Rows from block 5, named by matrix and row number. Rows with one number belong to one channel. Each number is 128 + 32 x the weight over its row's rms, rounded and kept within 0 to 255. All counts start at 0. Numbers have three digits each. After the name is the row's rms in percent of the matrix's.
# convs0: first 3x3 conv (model.blocks.5.convs.0.weight, 112x112x3x3), inputs 49-55, a 3x3 kernel for each
# convs1: second 3x3 conv (model.blocks.5.convs.1.weight, 112x112x3x3, transposed), outputs 49-55, a 3x3 kernel for each
convs0.8 095:049075089117098089141149175154107123111111114110094172163137112117135109118143098197206128145141148167107121113132107103142093108089108192235180118094089071096080109122116160143132096139150
convs0.9 106:056152160115107181185100131194155120126169091103117078139100124131119121115110107134117104152147113127156156136095071156172087125183129188097061164148046121129090171169137137150109103125106
convs0.10 102:062104089080121149155157146155123070205170105158166129104083100126118098154122105145144170131162147152209148092117129104126163115092113156153115164134137105122165130127111138163113139163150
convs0.11 096:145167151183112148182188139139145110076111096049083144146123143150156144134154152119158175071092140085131149097059081187123081143077092142101158083106171156150152138149145095105129091082140
convs0.12 104:145124042199234068090109025113113086120183130186160142089121111099104133132130150104092090081125111111103118140107126127110123153164145106102116141121144128145125101083097138118156081114157
convs0.13 100:171142069094255091065183181128099113116126189118107091140096094122121093119113120139090130148062067123102106156139143096135136114115126118088112100086117119070098153157139103074098140109140
convs0.14 101:113106121186108090132124097108109099162162104117150137117166140092131123112135142072087113133157102060088069146151146126160114115151133079166179103092139128121146083090098075093092106123156
convs0.15 097:143072115130142070147161084182162173108126180113106158122131115120136126127104129131103090112126078104142125155160110145129141156116095129153073145160113147120108150135166137162157138113123
convs0.16 100:121106144158162134139127133102086108144150139103123126117121095095120108118138114115110107143150137113163133186189117142126096139136091097099102082147111081108108116122101139157141164214202
convs0.17 097:059114122146168111129187084170134098127122062145111106116117131151107123149132134116101058141110066100141086148175115122177116096143078122076070147097098128107101092103123106162159105138143
convs0.18 099:070130137186135144160078102114129116140150140117137141088121121123110108097103113122118150099139114121151197113107121087087149123136182073141121171173132133116128140155155093153130122117060
convs0.19 090:121116057160114102141154103105128115127116103122185168124122141086158150105124140094176225113150128101099110095128111127162120121125071134136163144161154111154141090150159122119098110091068
convs0.20 108:140115122142143165170088091171183161091106084077107039140110106218174104148123142122163115122136131133138104100119125099096106071118102116137097160161112172169138116112136162133123090112118
convs0.21 093:133140166150152158108076118175153165158169160161148145125135126153104110140116128142166159085125098099054083112091138108125165120107116095153180139128113134134122104124114117132098133143075
convs0.22 099:113106059103116104117144134128135111156148152104144148127105115117084106128112120107119161128102128146133152092118119114191150112137116124114143109107115120098148099065078104067122152140141
convs0.23 099:091118079086110178149098152166134096162112106116122112120158128134126102152120122129139139113171108146146111186134089166112125173149130172201161126157129076081097119133095128129117141104074
convs0.24 103:130097148187127088063172088201190169195200237105136169087106114090105102105117120141130093166152165159158196096146101128174161134147109106104131125144173161145167123102127124119108132136127
convs0.25 103:099104077141132174142102147105170159150231217033072047080118134112131112099132138122135152135170151034054078138148103146105078120133135113147144109166172109114166136144127124174110157119078
convs0.26 103:179129114164114119160123110127093089126147127127188124131133102119129118122144127097075126146137164134151131167169118161185112130127045120125102099116119129164151125167127105090089122124107
convs0.27 098:114085114105065049136080068151067109165130137156130120141122120126125117151142130125147135186178165123164128133109089118107067147121109143164114150179178174203200163158144149164132156152140
convs0.28 098:100151089084190151094152181064090122162144143183124129116138156131160133120128109118148171172114131149114145140124119161106093102089105162160149141187146165204172162142147108115127129130109
convs0.29 106:117100108193163139104098125145148128145157106143109082158162152141135133145120125087077093117152168048071093156191181095159186087065094121114107113133130122146146148138125155179142152138137
convs0.30 102:157154104127151139125153140106102143116072120102107109095112105107129111136143122153108091148106109120134104109120116121119136107113159142107127138100134143135102153150171124140145136122114
convs0.31 099:148146128171168195119084102182199138103150060137133076146113114147133120114149116169138109116137113107145152127128129138145124154129090172133146132129144097135100109126095080082090061125136
convs0.32 093:117078100143124161183157180128134140144182130124170118127120095135139116147140117119127152224216174139171200083037049119082111099107133117113120102157139182173154105112129116124140104122122
convs0.33 104:120148087120121106119119147092088096157151108159127084125113112087110089114121116126118142103129135099077087111171144151170155146135146121131141112122140185150109113165153104128148085127128
convs0.34 096:110106099097113109131100090149166135118130113085102114134126121158123117165125081121110135124121123083120156176163135176146142152132149158153112150144149193200179084080119127100120089107103
convs0.35 093:172189122166207190109142139159155210140099118116122094141152136150154159172163178113108175051103125074074069105121117133123146150119155128135125137174161111091126187157152149152132104085094
convs0.36 099:125157144173121144149145153123138118152148112074105158178146148170144122128133121118117088159173127142148098117121134172148166075094119106108070139169116140117115097110077081068117111142149
convs0.37 095:091138118094118140123097147194169120186114099103065122108108123079096109081130128120160150124135145148148121112081103085042072070090110130102088150147110119157142099129130138135136210178157
convs0.38 095:140083115125073119136065109170167127189173108135155159126092105137120102105105125146149114143193186173180152134098111133125112126137124077110108060098099123080043132126127117140124134108106
convs0.39 103:123139170112188164033128111156181150088136161123094157127120143096111138090089130082104119132117098092113092126144162120120128117114107131107118159123089165141144140117146163126105169127120
convs0.40 096:115075107152151164150194158111143153171172168178177144139151133120122112150144122187207182122127086120135101223229169151157132152161141109103078096112081112112080134176138130118130086093126
convs0.41 096:139124078096119201090104215155139095121078115114127134126150154118134127115112131124114092136150150095144167102110083160147110129107120117085101122087111122139191100114114129142157135135137
convs0.42 104:145176131139095134157112116116109128141121100098121113125139135117154139108111117129158147134121197184144098112118096169144137160127087063135147214089060169154066091134142119129100162173092
convs0.43 099:106077143093087151122118143130102142160136138162158180098111115087072139106109116125135124125118123099110076114136152097100151121147149123129138082074096075078163084136178104151152118108089
convs0.44 099:139158185138131125124127139168082070132165141140122104104114119107152129152121111138100094124125113113101092114098088108104078097082102153187158134107092122115093172178125109105103134144133
convs0.45 094:116127142179196151144181177105149131114117125104093096170169124108134149149143141058056066133168174145143151152170161130153144142159151153136134142160130082084122144144149140122134152152129
convs0.46 104:065070153108138161142163180155146126080124215086097143138102117159116092131138120181178150117146126078120128139165104087142129107117176125154167136130160187141147085122147102098125123132100
convs0.47 105:100135216112118148161093106094113154039131170094174134141147135111114099132140128118119120085116117104153142098139129134185150105142086174181127200174154122121128123111139135141128092154125
convs0.48 110:139107134177098108150148111155128158101115147106162129133150108105116121104133113137126129121138091099146182166128133127155118129131114136234095100167128119114133140173126123229108128142086
convs0.49 097:197166096202159094205110105102130160063138180023142189099089091125102098132147125124153178110160222143166177140132100154104131125103139158124109146089105161170108146162160117135143141144137
convs0.50 101:072181134076166156063078177174141112177100164148054103126119133121133123110145135095151162130164186139155141143137118163113135142125133129148135149117138108114137074088112074092114112095115
convs0.51 099:204137084159158142121134115149137145121202171094140169141134103180167129152153138130099086097105067139109098136114116100142105111098084111114079078110071111104081145144107135099077105096112
convs0.52 098:172139161159131137175151067126176120079074077156152175115136081099104089110095096096166158126158157148137126088090079122099088114098077100134109116170119125124150121142139147172140147152135
convs0.53 107:140111151169181152162147216107135158131162180135110129109113094132114113123122140147129123126092122150114100092100114146109082118142123149125138133122089133118112125132154209144116128130140
convs0.54 102:123115168204079123203081087153107102137138163052154211096118133105132140121147151172147110098145147120163204108143137125103150126110125120124102115116095104153123102104113126150157105118121
convs0.55 104:193228073152186112128123066074080101131120122102144156130101107130137125150149141137146045136115114120140167106107157154166139131150118118100120146146121098168129152153150159156131109140154
convs0.56 106:088083236127122214185186181117068106187094156137125181107116127118160115135130092176137128183125136096119150103071072136141096113144098186069099072097144109097098126137094167131091101065071
convs0.57 098:113094118120115087165186172115101097090093115066138152116121144149145134147154145162167141087092057109139126107129132128162147140176143108127101148138124134131127132184185173195152141128092
convs0.58 095:144171088119117075187104070204098136130096119122150106143146125156167106150158131148119109110071090155175148149136139135145172113095137200166164162154137112144091132095116144106140166190159
convs0.59 098:140152122105114118160054046140139123103134121118151142136158136140137130120125121112105096097068064058050086066092079114161158110139126110113130169172091120136135103131120081078074063083068
convs0.60 104:176170123171211212165213113088158135055033029124122130134126138183167122141135111154182180143124125131107115128139150116186164091075060104106117066085059120059070108109113113100092123096132
convs0.61 105:090087119171146097187190098134120130146123100141141155095137145114113127143147134126150180115166118106124162114127099112131131130128156103185136035166190106093164117121116113113117118108115
convs0.62 098:115136104084089085082103106106057083153091092081083033178154125183162134153149131162185175157145131105127121124131102110122113123138114175152121178155163159201169119166149155156137170144153
convs0.63 096:138162172113136130141183153128130101109103081112120107109153138108129151102135152136135139128121124100080102166205177117141142087090109175153138084103090125153136097089116121150126107125141
convs0.64 097:162118109090113125148083095135133074096154164086125137137099104124097093156136132102092108170159181130112148120119117180172109137156131150145106146137106114118104116108092143132168100094087
convs0.65 093:115075076044074115125145179142163170150183179074100146131143150107094157129140160162134183072081110082081104141108123106082099152130140056086118092088119094079090154169155097108125131093129
convs0.66 102:134174065141190112126172117125110116100084137101117169136149107123145117114150104118121098084100124105119144140145140102095161124105114185118144178122153156141185138146134165130122150127141
convs0.67 098:129133153141140182110096095108130104084100088131120068125119117136151119112147107116191139139138147186164113155155141163169165154141149099119149089092144134130161119089111141126130170130125
convs0.68 099:106111140183194176153101082102131163136117111107097068111114134136144137124109118120174170143151128173158125097112097177160142128155131142161166089121105128118104138129131128132136102117075
convs0.69 094:146097151146107100117064095125108137161152168151122108088103106101103125121110133127095105145179202126165138133129121147151138126174134145179149151141101176158163076084052142148128146140153
convs0.70 099:154137099130120130107157159137164087107116101116136160125132169076084129114103109113113142089139113122124090140140082101097077118096073088084141102126154151132083126116110094109107115118116
convs0.71 103:148114143195174148091159176100134086153176133081096145097106112108099106143123096122131080124137096090104122163169142139133112064112110119099101137140137173167144112126116127145149122141160
convs0.72 098:085122143116141167128099154101141093088128096168146098089102110128129117113114127151165165158166129120157149119110120111130117120091136097118104067107151092159113141136117155150132097107145
convs0.73 101:095118195103090114106075102159181162048082130067120119142131115126133120094093103185161150089121151138149117093095097106116101146134102165121088097117096112126111123118130118121134125142131
convs0.74 113:142150121122199162121129178129104156103122116132121138115136138105109130126108145107137154121091112139081118149167136135147127116114140136110167150087142161123150084169152127099146154135129
convs0.75 096:108084157095153178184230182119132127072121131092103167130134115131169136119138126142158156136121115082070085138110071138116116104153145195146136188203167132167147167158132128170122096132089
convs0.76 092:070102158121171173140198131133174143114115164082101131157150158155191165123162149114108118097138199148224255143122123145130218151148161108106091104079112096062101176175131146124107121088084
convs0.77 097:181164132143202182097123148119075073174179132079175173109125113145137126142146123109068115162090097201112082139129121181181125144169154131132144199087096216146119074100102130136108148109116
convs0.78 104:141128132095099091106148127108133107134135154129096124119140134113109106100103136103118114092141132093117141149147138114134140114112145081096151032156193083106118140113124094099145110163183
convs0.79 098:138160143142136129153177180125107106199138135152135123166132130151125134118134143125118099153137114162188117121129158087158159140160167151167110145160100134136134117129085086105095145160132
convs0.80 110:051138156057188123098201103075060114000006172055034143168130114165122123142136133159180165109130213104074157108136146112105149134096118153139111136133126104097131126097154148106135144101143
convs0.81 103:069154153103164171116162193151162166120100158108102121130112118133121130134149125114120122168130110165148127101132108137127116161148132127136091085104091124156161128108139176174180126140123
convs0.82 096:147065088199124067212201141163203203126162165115125106126127093130137139122139127070094101055100150060109137094076108153124121118133107124169114109112162120127175103137125105113124109097096
convs0.83 095:126136116135101111136093114114147152128192160149164149120108087104115135108100092133116113118114092106105148136100112124136160112137142170171161185189165098133120121101148111147145132169142
convs0.84 100:086094108072075105201126154151138135184233228072112100104102100135129089124130109124146104126200182090096077117133089122088102124174153108121078119119096096102109136140159127113122115115132
convs0.85 100:099077105149088089155109135036082081040066099118141145132139097120141096124124130100113110083082090127120071156187140112110119161109100191212142161171135116121119070076096086117116127158148
convs0.86 096:127115136085122118087112117151182123158180134074101145136157144137159152154142148136148156181189140112149111138167178095133179107081117123100109149111098103103084155128150192176131140144137
convs0.87 104:087107140055154173106168151158138132163099144147095156142127124147143125133119132137155121121149099125160125140109124110138125108140125137121071200199027096165064127110125142144133116137121
convs0.88 101:121130113192144137200140145102120138097149155132179167112099120143136177142128159166125098185161151119092112079110145080098156100120100143129128165124123149126134122080088172102091116086112
convs0.89 101:108125090096087123126119143143130147087143191064139109121124123136161117138143136074062106094098111106127118129132116145161175136195197132124147120154175148178124107139127161128136144138142
convs0.90 106:048066087168148194146164129146184143127104093120123123103118107102123116152150142111144115160203180160141170092115107110130131107131113101119128130138134114107120126123130140150162178143154
convs0.91 098:138110090172159087096142145175190137195216145126174171123104148126096133147149138118073092135132094170141128107139106140137105161174152104104074094091084146114104114120091086117107089108100
convs0.92 098:098130151173151136141159172083076080083156164047142148148129149145136149126143132158148137120155160097103131188134084170139102087108100150138119096113132096068058157138128124118111107111099
convs0.93 094:160118143160110115098117151148087075193189123172166098129103099144146103135126128106080107181196255068089149123169177133153111118142132047095092134126106104134108113098121145124149103110109
convs0.94 098:170131119208202133126167181084103069145143142155206215134142152148153121155120112095108099070118107138146126117124133153141166152152147094124125118151102118137099124112119084107080105116120
convs0.95 103:124155178114159131169160118087060104125120146167142159138119077109116070113126087117129138108148122143138142124152156153162142136130144153121141161154122164202131146146160162127115159159109
convs0.96 096:176107104206111076157154077151211139210245147133132062122135162100164148119117106179189138146206187144139154101076071112115115126128089124126118137193202092088123138162138129169144129123120
convs0.97 093:121118118173135090168142157122076124100100105135155122092103093091083097095135146122136133073110098160225208100117115127152122142141129153194218133145158045044055138127155153114131102108111
convs0.98 101:192166178152174123110162086085084092078124132119188209135121153119132123130125104094103111126123130113126131122104112145129122125137142142148152117088121127188159124085114137159136171200182
convs0.99 103:133150128173177113176156154077073050168115140145085083100115144093128146086129155125116128130139154137132120160208153151087062124105137096125118107129172119135162112126131128128170121140089
convs0.100 105:216100095124091132112090123149119128139125144094078115103120088125142113146137138086086078143138109139141125153148133100144116152159131154128107193152116190141098152178154139167146161126127
convs0.101 105:150136084084140105106107141113050097176184168106082109099113131095104134106098115159116108145158159083089101108124134116102101171173137077107091147102096152167112160174147134129148084111121
convs0.102 098:094080119098083092153132169066106114102121104062093135130098115139130128172136130054111097201177133111125091116127103195167140111124111183167172101083100099118150113110117122106128122160127
convs0.103 095:196185145154113114095086146081039075094052146090090115149131127127141150136120105117107143116087109123112107101129133128192145158195159159139127192150132154151146133158149169174134182176114
convs0.104 099:148094067198149139141165110127156153153179153151135126181171141137151139107111124122103126182161145095118117097150148118153120097131111134116157131165177072114128127097118144140156103095116
convs0.105 101:210160111163190090043147201090083107212237246114103127128108118106086098149142158133136120139130136140150161152142121131152086133133113162153133125105080128138124149148138185154172127107120
convs0.106 099:055090130122093085172149134103110156102128129136146124083105117099112105115117116089100112131132138166149109064073082137148137188118123129111106182229220126124133141142153204164132099104107
convs1.8 096:127188165169196155120106101155137168136158201105133168171191166131113112164146139098101111111154136176172106130117131137116107123117111121103113213233190103145156175158113114068053102110115
convs1.9 105:121119108101183131124144142128096080125108102137115115125091102110090136085066134129108159138127124103122164132121111116146125099128146145197170140158221098131177136113120096094095046077085
convs1.10 103:163139115193177115156189116158135132143106132147107128110100126111105151175108172106137127119153126144162169190159122178192124140174127130146160102146197098101149118133141116118124133141117
convs1.11 101:123128153102115123096135108121085068086065059101111123074157149097163175103138154115125185123131145182120140036107182072092139136138148153146113154146112106112087112128129097084118070087125
convs1.12 105:120153141149132176107117168099086077110103146106121148103078072093115127082117136158185163128157109108107082096149123099157187156157112103157129142140141154112090194137145110087162120128122
convs1.13 097:172144123140121155105105135146125119143134128151147117101096114114113098113105103148161154139139153101098160079095076127075066137072080125107108121076107163090073136135130117095126098100107
convs1.14 107:113146110125182173100099113179141128138126168152162191160127086137117125126141103161132095153160128138156113044049072088113123110153115144130129139110072145130115172085065072033086126146199
convs1.15 101:095117103055119136083104153127120154132151100107119100100112106095094139128115133098085105075112103126128149136150159130143172146149192121108125141149158177179150120109188127145147077133134
convs1.16 108:157147113148141130120128140156174149136168175144198183167164173141150145155143096148098097186171103189136124094061089131112114152128155168179174139152178079094113202176107150078117096103106
convs1.17 101:178154145126128172081075136104094122102071134111106147128101143102104098128138096102158165082112094100113093123098074100115113078123153121100110138124123126122091174154065111096092082143161
convs1.18 103:115187209150139112151099079155112090178168148197193188172165100178137100153162132042097164125103154132149175112150160086150163094168126114099139151127148167174177165163151177196134185118104
convs1.19 070:131131130136123142072079186110126175156177167141177173149125100112112081118108108182165165152113144100084079102137092063078093056087139147176199161227210147221172145187180144159142100079116
convs1.20 111:151127093147160169146180174134118105117100124093103091182118113147156152160144147110129094133198118167169136067027141102047097094086117158158185168187205157146134091111117087109123124107084
convs1.21 087:133126052158153080165154104175175159175178158147138118180161164107130195151171150118123155101088144112155161059024062104069100160155126098113112154158168132157156092163111124157148169170150
convs1.22 098:098099107072079103071111130150174161174181157140158140129108087148137143092129136084092080129097120089117112180140119164151154159140122129140117146155120115092108136115129145145125082108081
convs1.23 115:163119122160167139160149146089093092130133152115170142124137161097096174090094116146138148140114079166142092155175173083136166103122107159150130168142127105133147089105103127129128139116094
convs1.24 102:155067049187136056175164144063082084117127107166167142098095114094103144097110115141167122137136129232187153071070045182130108194134093108143110129160149118148129146115078145109117127119124
convs1.25 104:128123137113107138118117133129122078131126093151182101127122132098126103086099114075081083051027040134131133068089118090120087095118120181131077167173169161121154135118134126150141149093077
convs1.26 087:146131157148139189140188192131177158132165180133157143120118120099127112104100092113133103136152114123141123180155110163191120064162104137125110136121123138100126094104121137138165191146129
convs1.27 087:157100109111066072114085097137156126129172112134168165100147136132145134152161068144161142093117110092114083106086054114090065113121122135131138163139149148112129111070110116110134075080073
convs1.28 098:077079107151125104126105082121101158106081080124114102113088068100121122138116166135174108094149171067153173094062071121130164131153142157169132112155146117136140133142124144146114118094150
convs1.29 108:089076087111113129125144121141120129090104124112102103091092090088087095055097115182159101219202166167159126093097116148168137146205183147121161062084115079114118181180162154119135156162171
convs1.30 111:140122153158153177164145166145112126114098096112109154127142145106104106118162127165152148126123102105102076157122119116132115122134115084125130119134133131113099086164134149139112135070099
convs1.31 099:149144117143144119120119153152140137132175180162155120063104124089131164113155176108105133082080106113103150148132083173152099124117061121153107133188164146198177129120095110112109178137114
convs1.32 089:178151103129107106126112121177194174128136180111104139136115093134138112153136073128127121163138112155138104149124126161138106166140130087050081143087132115084109104100127143141176174185186
convs1.33 098:182162088133181134128132155113117118066059073106111107150116124154116106128130129098137134072113118063082085169134155170118115209174127089117119096091105071079113171124108173116125145188146
convs1.34 096:143160163152166142142170163150141169112085087110139111136154149174161139144104070179141132166094097146124147098119112144196121166164119197226161183213161170160136109119122101127128141142150
convs1.35 093:121124116152166115098138115152129110142116091170152084177204201135128123102084141073072118112106109146118108152143101154121061135121114143147142124168185076141184148108128129121132089117134
convs1.36 115:086112105139146104095091079124105101156147158135125129155158132126110079105105090153159079212226174200211196092116127144182148098178141143160146151165174094127106160179109152128109127147127
convs1.37 100:158154111131152110118087110097099070138103099126090129127156118169183116172169154076063092147155132176167143132106114124107164140165171170154172168164190122158146073203148138143070073033058
convs1.38 080:130157145126116118130169165135144095115138138133183172129088073133061061095103145126131102109099121151166123125100171125078098086106099062150088102098134101127148060124100113127090168161109
convs1.39 115:140090109124105104128193180106094102119122117160120131085107128070113111069086086139102095118138090125132108167093118160101106155101096120136111171162137154149134174181122138134190101087148
convs1.40 101:149125071117124059138134122107096092115115082148109111108092101078088086105131124107082122138137115139172150140130121128103091128144133089090091131099087151101038096110109133164118159139136
convs1.41 094:153152068135156106160148114170140138208169183179190180151146143169136145202165177140118131138126095132122106124149114124132124107096131114099125131119127151142152135134153113108150119137157
convs1.42 088:092108128126140185095151183076111133120125140117093073149147144147164206147171128114085056155149096157135133130114154103110181119126113087127175118142132077100174122184112104114092071085134
convs1.43 083:161104150092125126095112137121117048189162114168163141084120095089084067102104118106089110141074099123077080152135133177133149115154157112121149148116133112143107140171146136143096104054082
convs1.44 108:123150138147154133102132149142127082134167122097135133137134118105122125098134115095106095113130116149147153110107131105118150135178185159161145167170163176160144084127126118109126105087127
convs1.45 103:099077071090089068071121140143157145172158126153157111143155151132142148137118119112139142123117117141120127192191118184176102141167139080071075131125121153142144124104101118069111106098111
convs1.46 106:157192178104140207123148156124138151164182167186181143109125130186153159138114134138156141113130116100101112176193151165197175101101114118121124093110150115087139152154129180129107132143163
convs1.47 106:107149177068105122098110122129128176125114158115106140098099122088133132122175169160173187153164127103124092121098130103082165091097152158152163152140142170180162143132111155125121148152153
convs1.48 105:135126167112096120140147115133133095141165105141155132059111118094143114081149126116102135118064128145089111075108157105083140134136152131118152211192212211199190167134135227182102148121094
convs1.49 088:116132110106139097088139123186169151168160105170139134123089115111101137145141109138114125154155095141092064116105106116119140094137191090114137063104133167175167139142131159127103117125122
convs1.50 103:166134153144118117147108130101122116100120116093105139166146071169190104142160120120102108128103130108119138122100095120095126105063085145116111147109128100071130118110109110091126124118156
convs1.51 106:069071096118090114132108110179170156153148161168166134092125115136165113109160088124123127129113130139113127111143141139154101097128105105094091106099109131114145098097110161172182189189129
convs1.52 096:065112177139124178099100145174160153186189126141099081143120100107107099134146119125146131095129144093055069102078068103095079080105143124147117143101148156161147151162148115091086030049108
convs1.53 102:133142127156133150127176175102116132132131103161141121153157127115141135107122142138095091139138112130126116117137150083123161101119154115087075113096080062094110146139172151205200157150091
convs1.54 104:095101147142127114174141090136147109158183091132146128096064075088101079139081063129119140119040095121083099122094049170107107171164126119128119102116103090121201096122141094140135159114106
convs1.55 102:171108044177176104176186151180147112084103129109108133098090127112131167166158188088064064097083115148109072226172116202157097192130127096122078095133110128126127115106102130142154137129160
convs1.56 108:086107161139104149153097101101126121111121144099123170141194136132172117141181146141114119123180117084152140116125086141128119126142181058051047073070083102105103096108132145166140109120084
convs1.57 099:166131067103171151093124160109061083099075105091116134152153196173166211139108096136181165114189169073150122106102107088077107078129120157151144132142108090061047111131133137116112105137137
convs1.58 089:132116085095109150143147188097078062107112083108121091103071060115136115118096092116134134123185136134158163135199179117143155132134137131103113147150167124111129093140164100180129127105037
convs1.59 093:058069110094098103099136095157131110125130139104119107112133160142162172137118171183119103124120098161129103119106053146104036114100085150125126117104123104105135078057086061106119129188165
convs1.60 100:121146150130122107132109085101069100118104087114075091125127138103141154086103156102094134117158151120111132088107126156134125161137127120117114113133116147134131140117124120134147119129130
convs1.61 126:161142151097152174106096142146154123136136133120104144166181197106148133090144103143155171129151119101178128102095113125135166129148150096119135113126180085077128144145137110091082124118104
convs1.62 101:151156166174176149166164153127107107140143091179219153166161167180144161126111115071052089118134175100107121123141133115095101088091111102090088071104092060083085092107075121131105102094089
convs1.63 079:101097075115125094096134139109151101153099113118086072193213192137160096126162076137138156136159134115155110166106121147129102156159108067079099067067089103078064073104191125176144162133138
convs1.64 086:121105116107107109085102107110134125102146133144174166093125078083121096071106085126138098104117136109093104141174196086141113111078147136150157128068092118089120193159166121115106089124104
convs1.65 092:073070131091065097144104152115116146090114089131158103112093085115119116115098082135144166078070107142116128144153146102108148103128158099081041100049051170104117119120127102130150130123114
convs1.66 119:161152174146167183146161175156139076157136081147166136141121090142115105149156112111119086118129086146117114097122139107114146119108140140124163154107160172153183095149143115144128120103104
convs1.67 099:098087090137075089160103097141175151178191168148187215108089070128114058136083091121112136148139137172183170096127136126103094163084113116129098108120111113075106107101108097109108170131107
convs1.68 094:098133141066118119116149164091076069082102089120151090091095080113146138144154143156170166130166138194159168134127100150198175160174139142104106109130129165145165123126176169216180143161173
convs1.69 095:127159141084108142072118117109091092075106097137149142169145190117137175091133149157160121131106128123161172163180166125134129155136097102096096154142120141116116143142128108118131104125102
convs1.70 099:118106070176159098151125129151145139136147138153145091209231225152190223115101125156083076186131130214147119123116112116072081166110106145146136121137149176152125092099159115136129127145132
convs1.71 107:132165130103147130104124126111125112105133117084104107171161116196141127149079111152118076198194136122095082123129113196170149136160147152175165110132158135118112115118147108104121098116085
convs1.72 093:099067115111090123085126147113119090089069094086110091147143135137111110115101130133128141088109187141143151144121127122124100136149092153123152145165176164175178099097075131121051139109120
convs1.73 090:146145126134149146073109120161149107127125088127119087101120112137121126100104135111115100142134120137175168125100070129130121110125105096122133078087103110070066080095135088110089103147114
convs1.74 125:177156158116084146114081111120124129129122137147124093130090095155097108101118103120102111115151120133148124126151143157171204105148151122108103127119096131078062157125100121111104088123155
convs1.75 082:080075118089104113133121066123123095157135118126143137143125106168123145125133158095070104134079120197157153073104137091065084082079100167149085135133104140132105135121133194171107130131132
convs1.76 101:071111143118141160145116130149154145124154133084084088145174145151168154112099076186121065220171132233159126101114108115122111108085109090103079114102094169142097093074125144169208154146148
convs1.77 100:100149130111130130104120088117133122142150160123169144081084082105095139069110111075073123069081126127121082098139167116117184164124144160206209158162186144151148142161106141129108161169154
convs1.78 114:098079098095126095132138065148175147157167162090130133123163154128151119123127120132154122110104126167161186105103127127157146098161175126168129141166180158206180128128128120108072054083102
convs1.79 090:128123102169129121154135136131143134103123150135123141160147124223198132173187136115088115124174171161158165181127087143147150125150119147173146141089166121083133103120138163127117129112133
convs1.80 114:168164164162184210113134150136144108138112064145115079188119115136151129098139171145178125153171141065098109186180132233242200182172195088123112120119121140138144136139110111109109151142144
convs1.81 102:111115146148147190157187163141144173138138158180165146161144095196142108132080076139166142137161128097121091171118107125086142186191211170145147136176155186163122114115134139151129120134160
convs1.82 095:173167139162180109136139101132133151130173119125164135128132105156156145187148162172155117138097075219119122042120176129162129182135061082108069176131074172140104122088105154139149140136155
convs1.83 089:062074080113074085119100115091143123134152140128142107086127113104120121060084112138117113168132131182154134117143132087099087092077117104106127097096110142096110143108123121115130119130137
convs1.84 101:149127160115064079154107112097115130043058118100134130119119092114098157088097121145136114108098072100121113095072109102088114124104080109135092076096081129136101134130141080086131139148136
convs1.85 098:122146165127126138117060103140122126139083122115111112143123136070116135112135136153153120155180150143149117099066055091120107101137101140131131104101124120097127218223185100068091088138156
convs1.86 098:141140156168134129153109054135118105165172192146174171115127129142168166159191160133114087184163100180178142121123101172158139133105088108140129106136149107104138162138117133113086113068109
convs1.87 120:079107092105096107142147125165130154130128126092135137137147142132158155124137103101145131104167098177166144121116150094121193131091129143140152145150188118117161156107098092061087081117131
convs1.88 102:090105161090099161134113112128183119123191166177166135148147123123102117085085074116128099106119124137170164167148177106086157089093166105119127139137138100136157123151165093134163115162181
convs1.89 099:149141154140169158165186129161145103142142088117098110132130178119147161090131166117145102134152169072076116114075090113059129102097134162107077165140098127137137130131128138166131148128145
convs1.90 107:137128118141098069161123099146127105172208216125172198095147184118190192088125166134142135130104135121145137130124137120112128110123113164149120145126133078108118129115077091059121116125104
convs1.91 102:081072090128105106117128114128095124162091102154169152122102098106093159144111151099134124108120108162202170127069072102043093120059095067105114110149145150152146073092075145118152120159202
convs1.92 091:130080087132051067143111143160114071125119083114108114145143131166160179136154183107121137120130177120139157162150059141141068117099127091097088140122143166159163119159175179182158104155144
convs1.93 087:163128108082083110075026065117144096133135136154209178155135095139163132094144141155145096147124101115112114164125133146138087056046072149153160093102140130067117116150126130152136116128121
convs1.94 099:090098163134124158170143164111200162121154138093115105128110119071084082087096131118123134137153146133107074123106069115120075085083089100090094137123097171128111129121127123117173160148174
convs1.95 090:105128135138179158156166149067090120041041085064036033088129118117145154120116145137106080120113096120119111160189165193165125138138116163138116128146149156132136114137120138140127164149141
convs1.96 095:143166112154132109133116070119146145136198157172207219180148112178159112125115135098104132170173175144112102209196172255233125196138076086087086124127119118136168172109089152129146109124129
convs1.97 091:124142125150157186093109138066096085128086089136147129116141144102118175102139153198159168165140163144122131112140147084110141095100129146151135196207186149183183144123130139143117194213176
convs1.98 116:102093082168141123122101099153157126162191137123133095106114147114126150107123158131154151207196185123111132203199165139130135132103131120126138109116150124140146106118114149104084129089115
convs1.99 096:089112141148161193108141148100108125118104095144139130127119153163183199176169156131131089128110096180124123117152162063099106120100082128121145095109109094111107108152144143148136135156175
convs1.100 115:127144103142171151145154173067125151099124133152143123150208161174168153206127111128181162085112108167130088195191143177169166125161176125112078126147100149135100163126160123116159142145136
convs1.101 114:100099122155143173198163204122113103090086095106093076147098058120087103126125149111160192117156153140160146139113088102096100073092132161136147070118158062074111151150122120103112124112128
convs1.102 090:118090080075078121128080105172138111106107101160143101084121112084080090094143115140142172156174173182170149152157141157127112130123142113119157147136146107116110191193192166170148106122115
convs1.103 088:140149149147141121147116098128170117116119085090110088126132099127124120160181147101085135117082097171131100144200166110128119136114154123153147114117126097071102069112176101163130107109061
convs1.104 104:154155147155168162150164158167142127085106128095140150116130204075131150106105135090128111157161140167147158162139166164194154163180155162138142134142158103123127070109109136141119167143110
convs1.105 108:142159169149131165129162133183160166146155131124133085125102079057105101093104122156153186088086138117066115118129133167180128158155158101135130090086093144094098199160162181143138144129135
convs1.106 095:132123108100082109159132157110093088091095099109102098090093102078085137126096122120108114093117113131127137172190154178163091144119110166138134148143123104132140144141151173183195154144091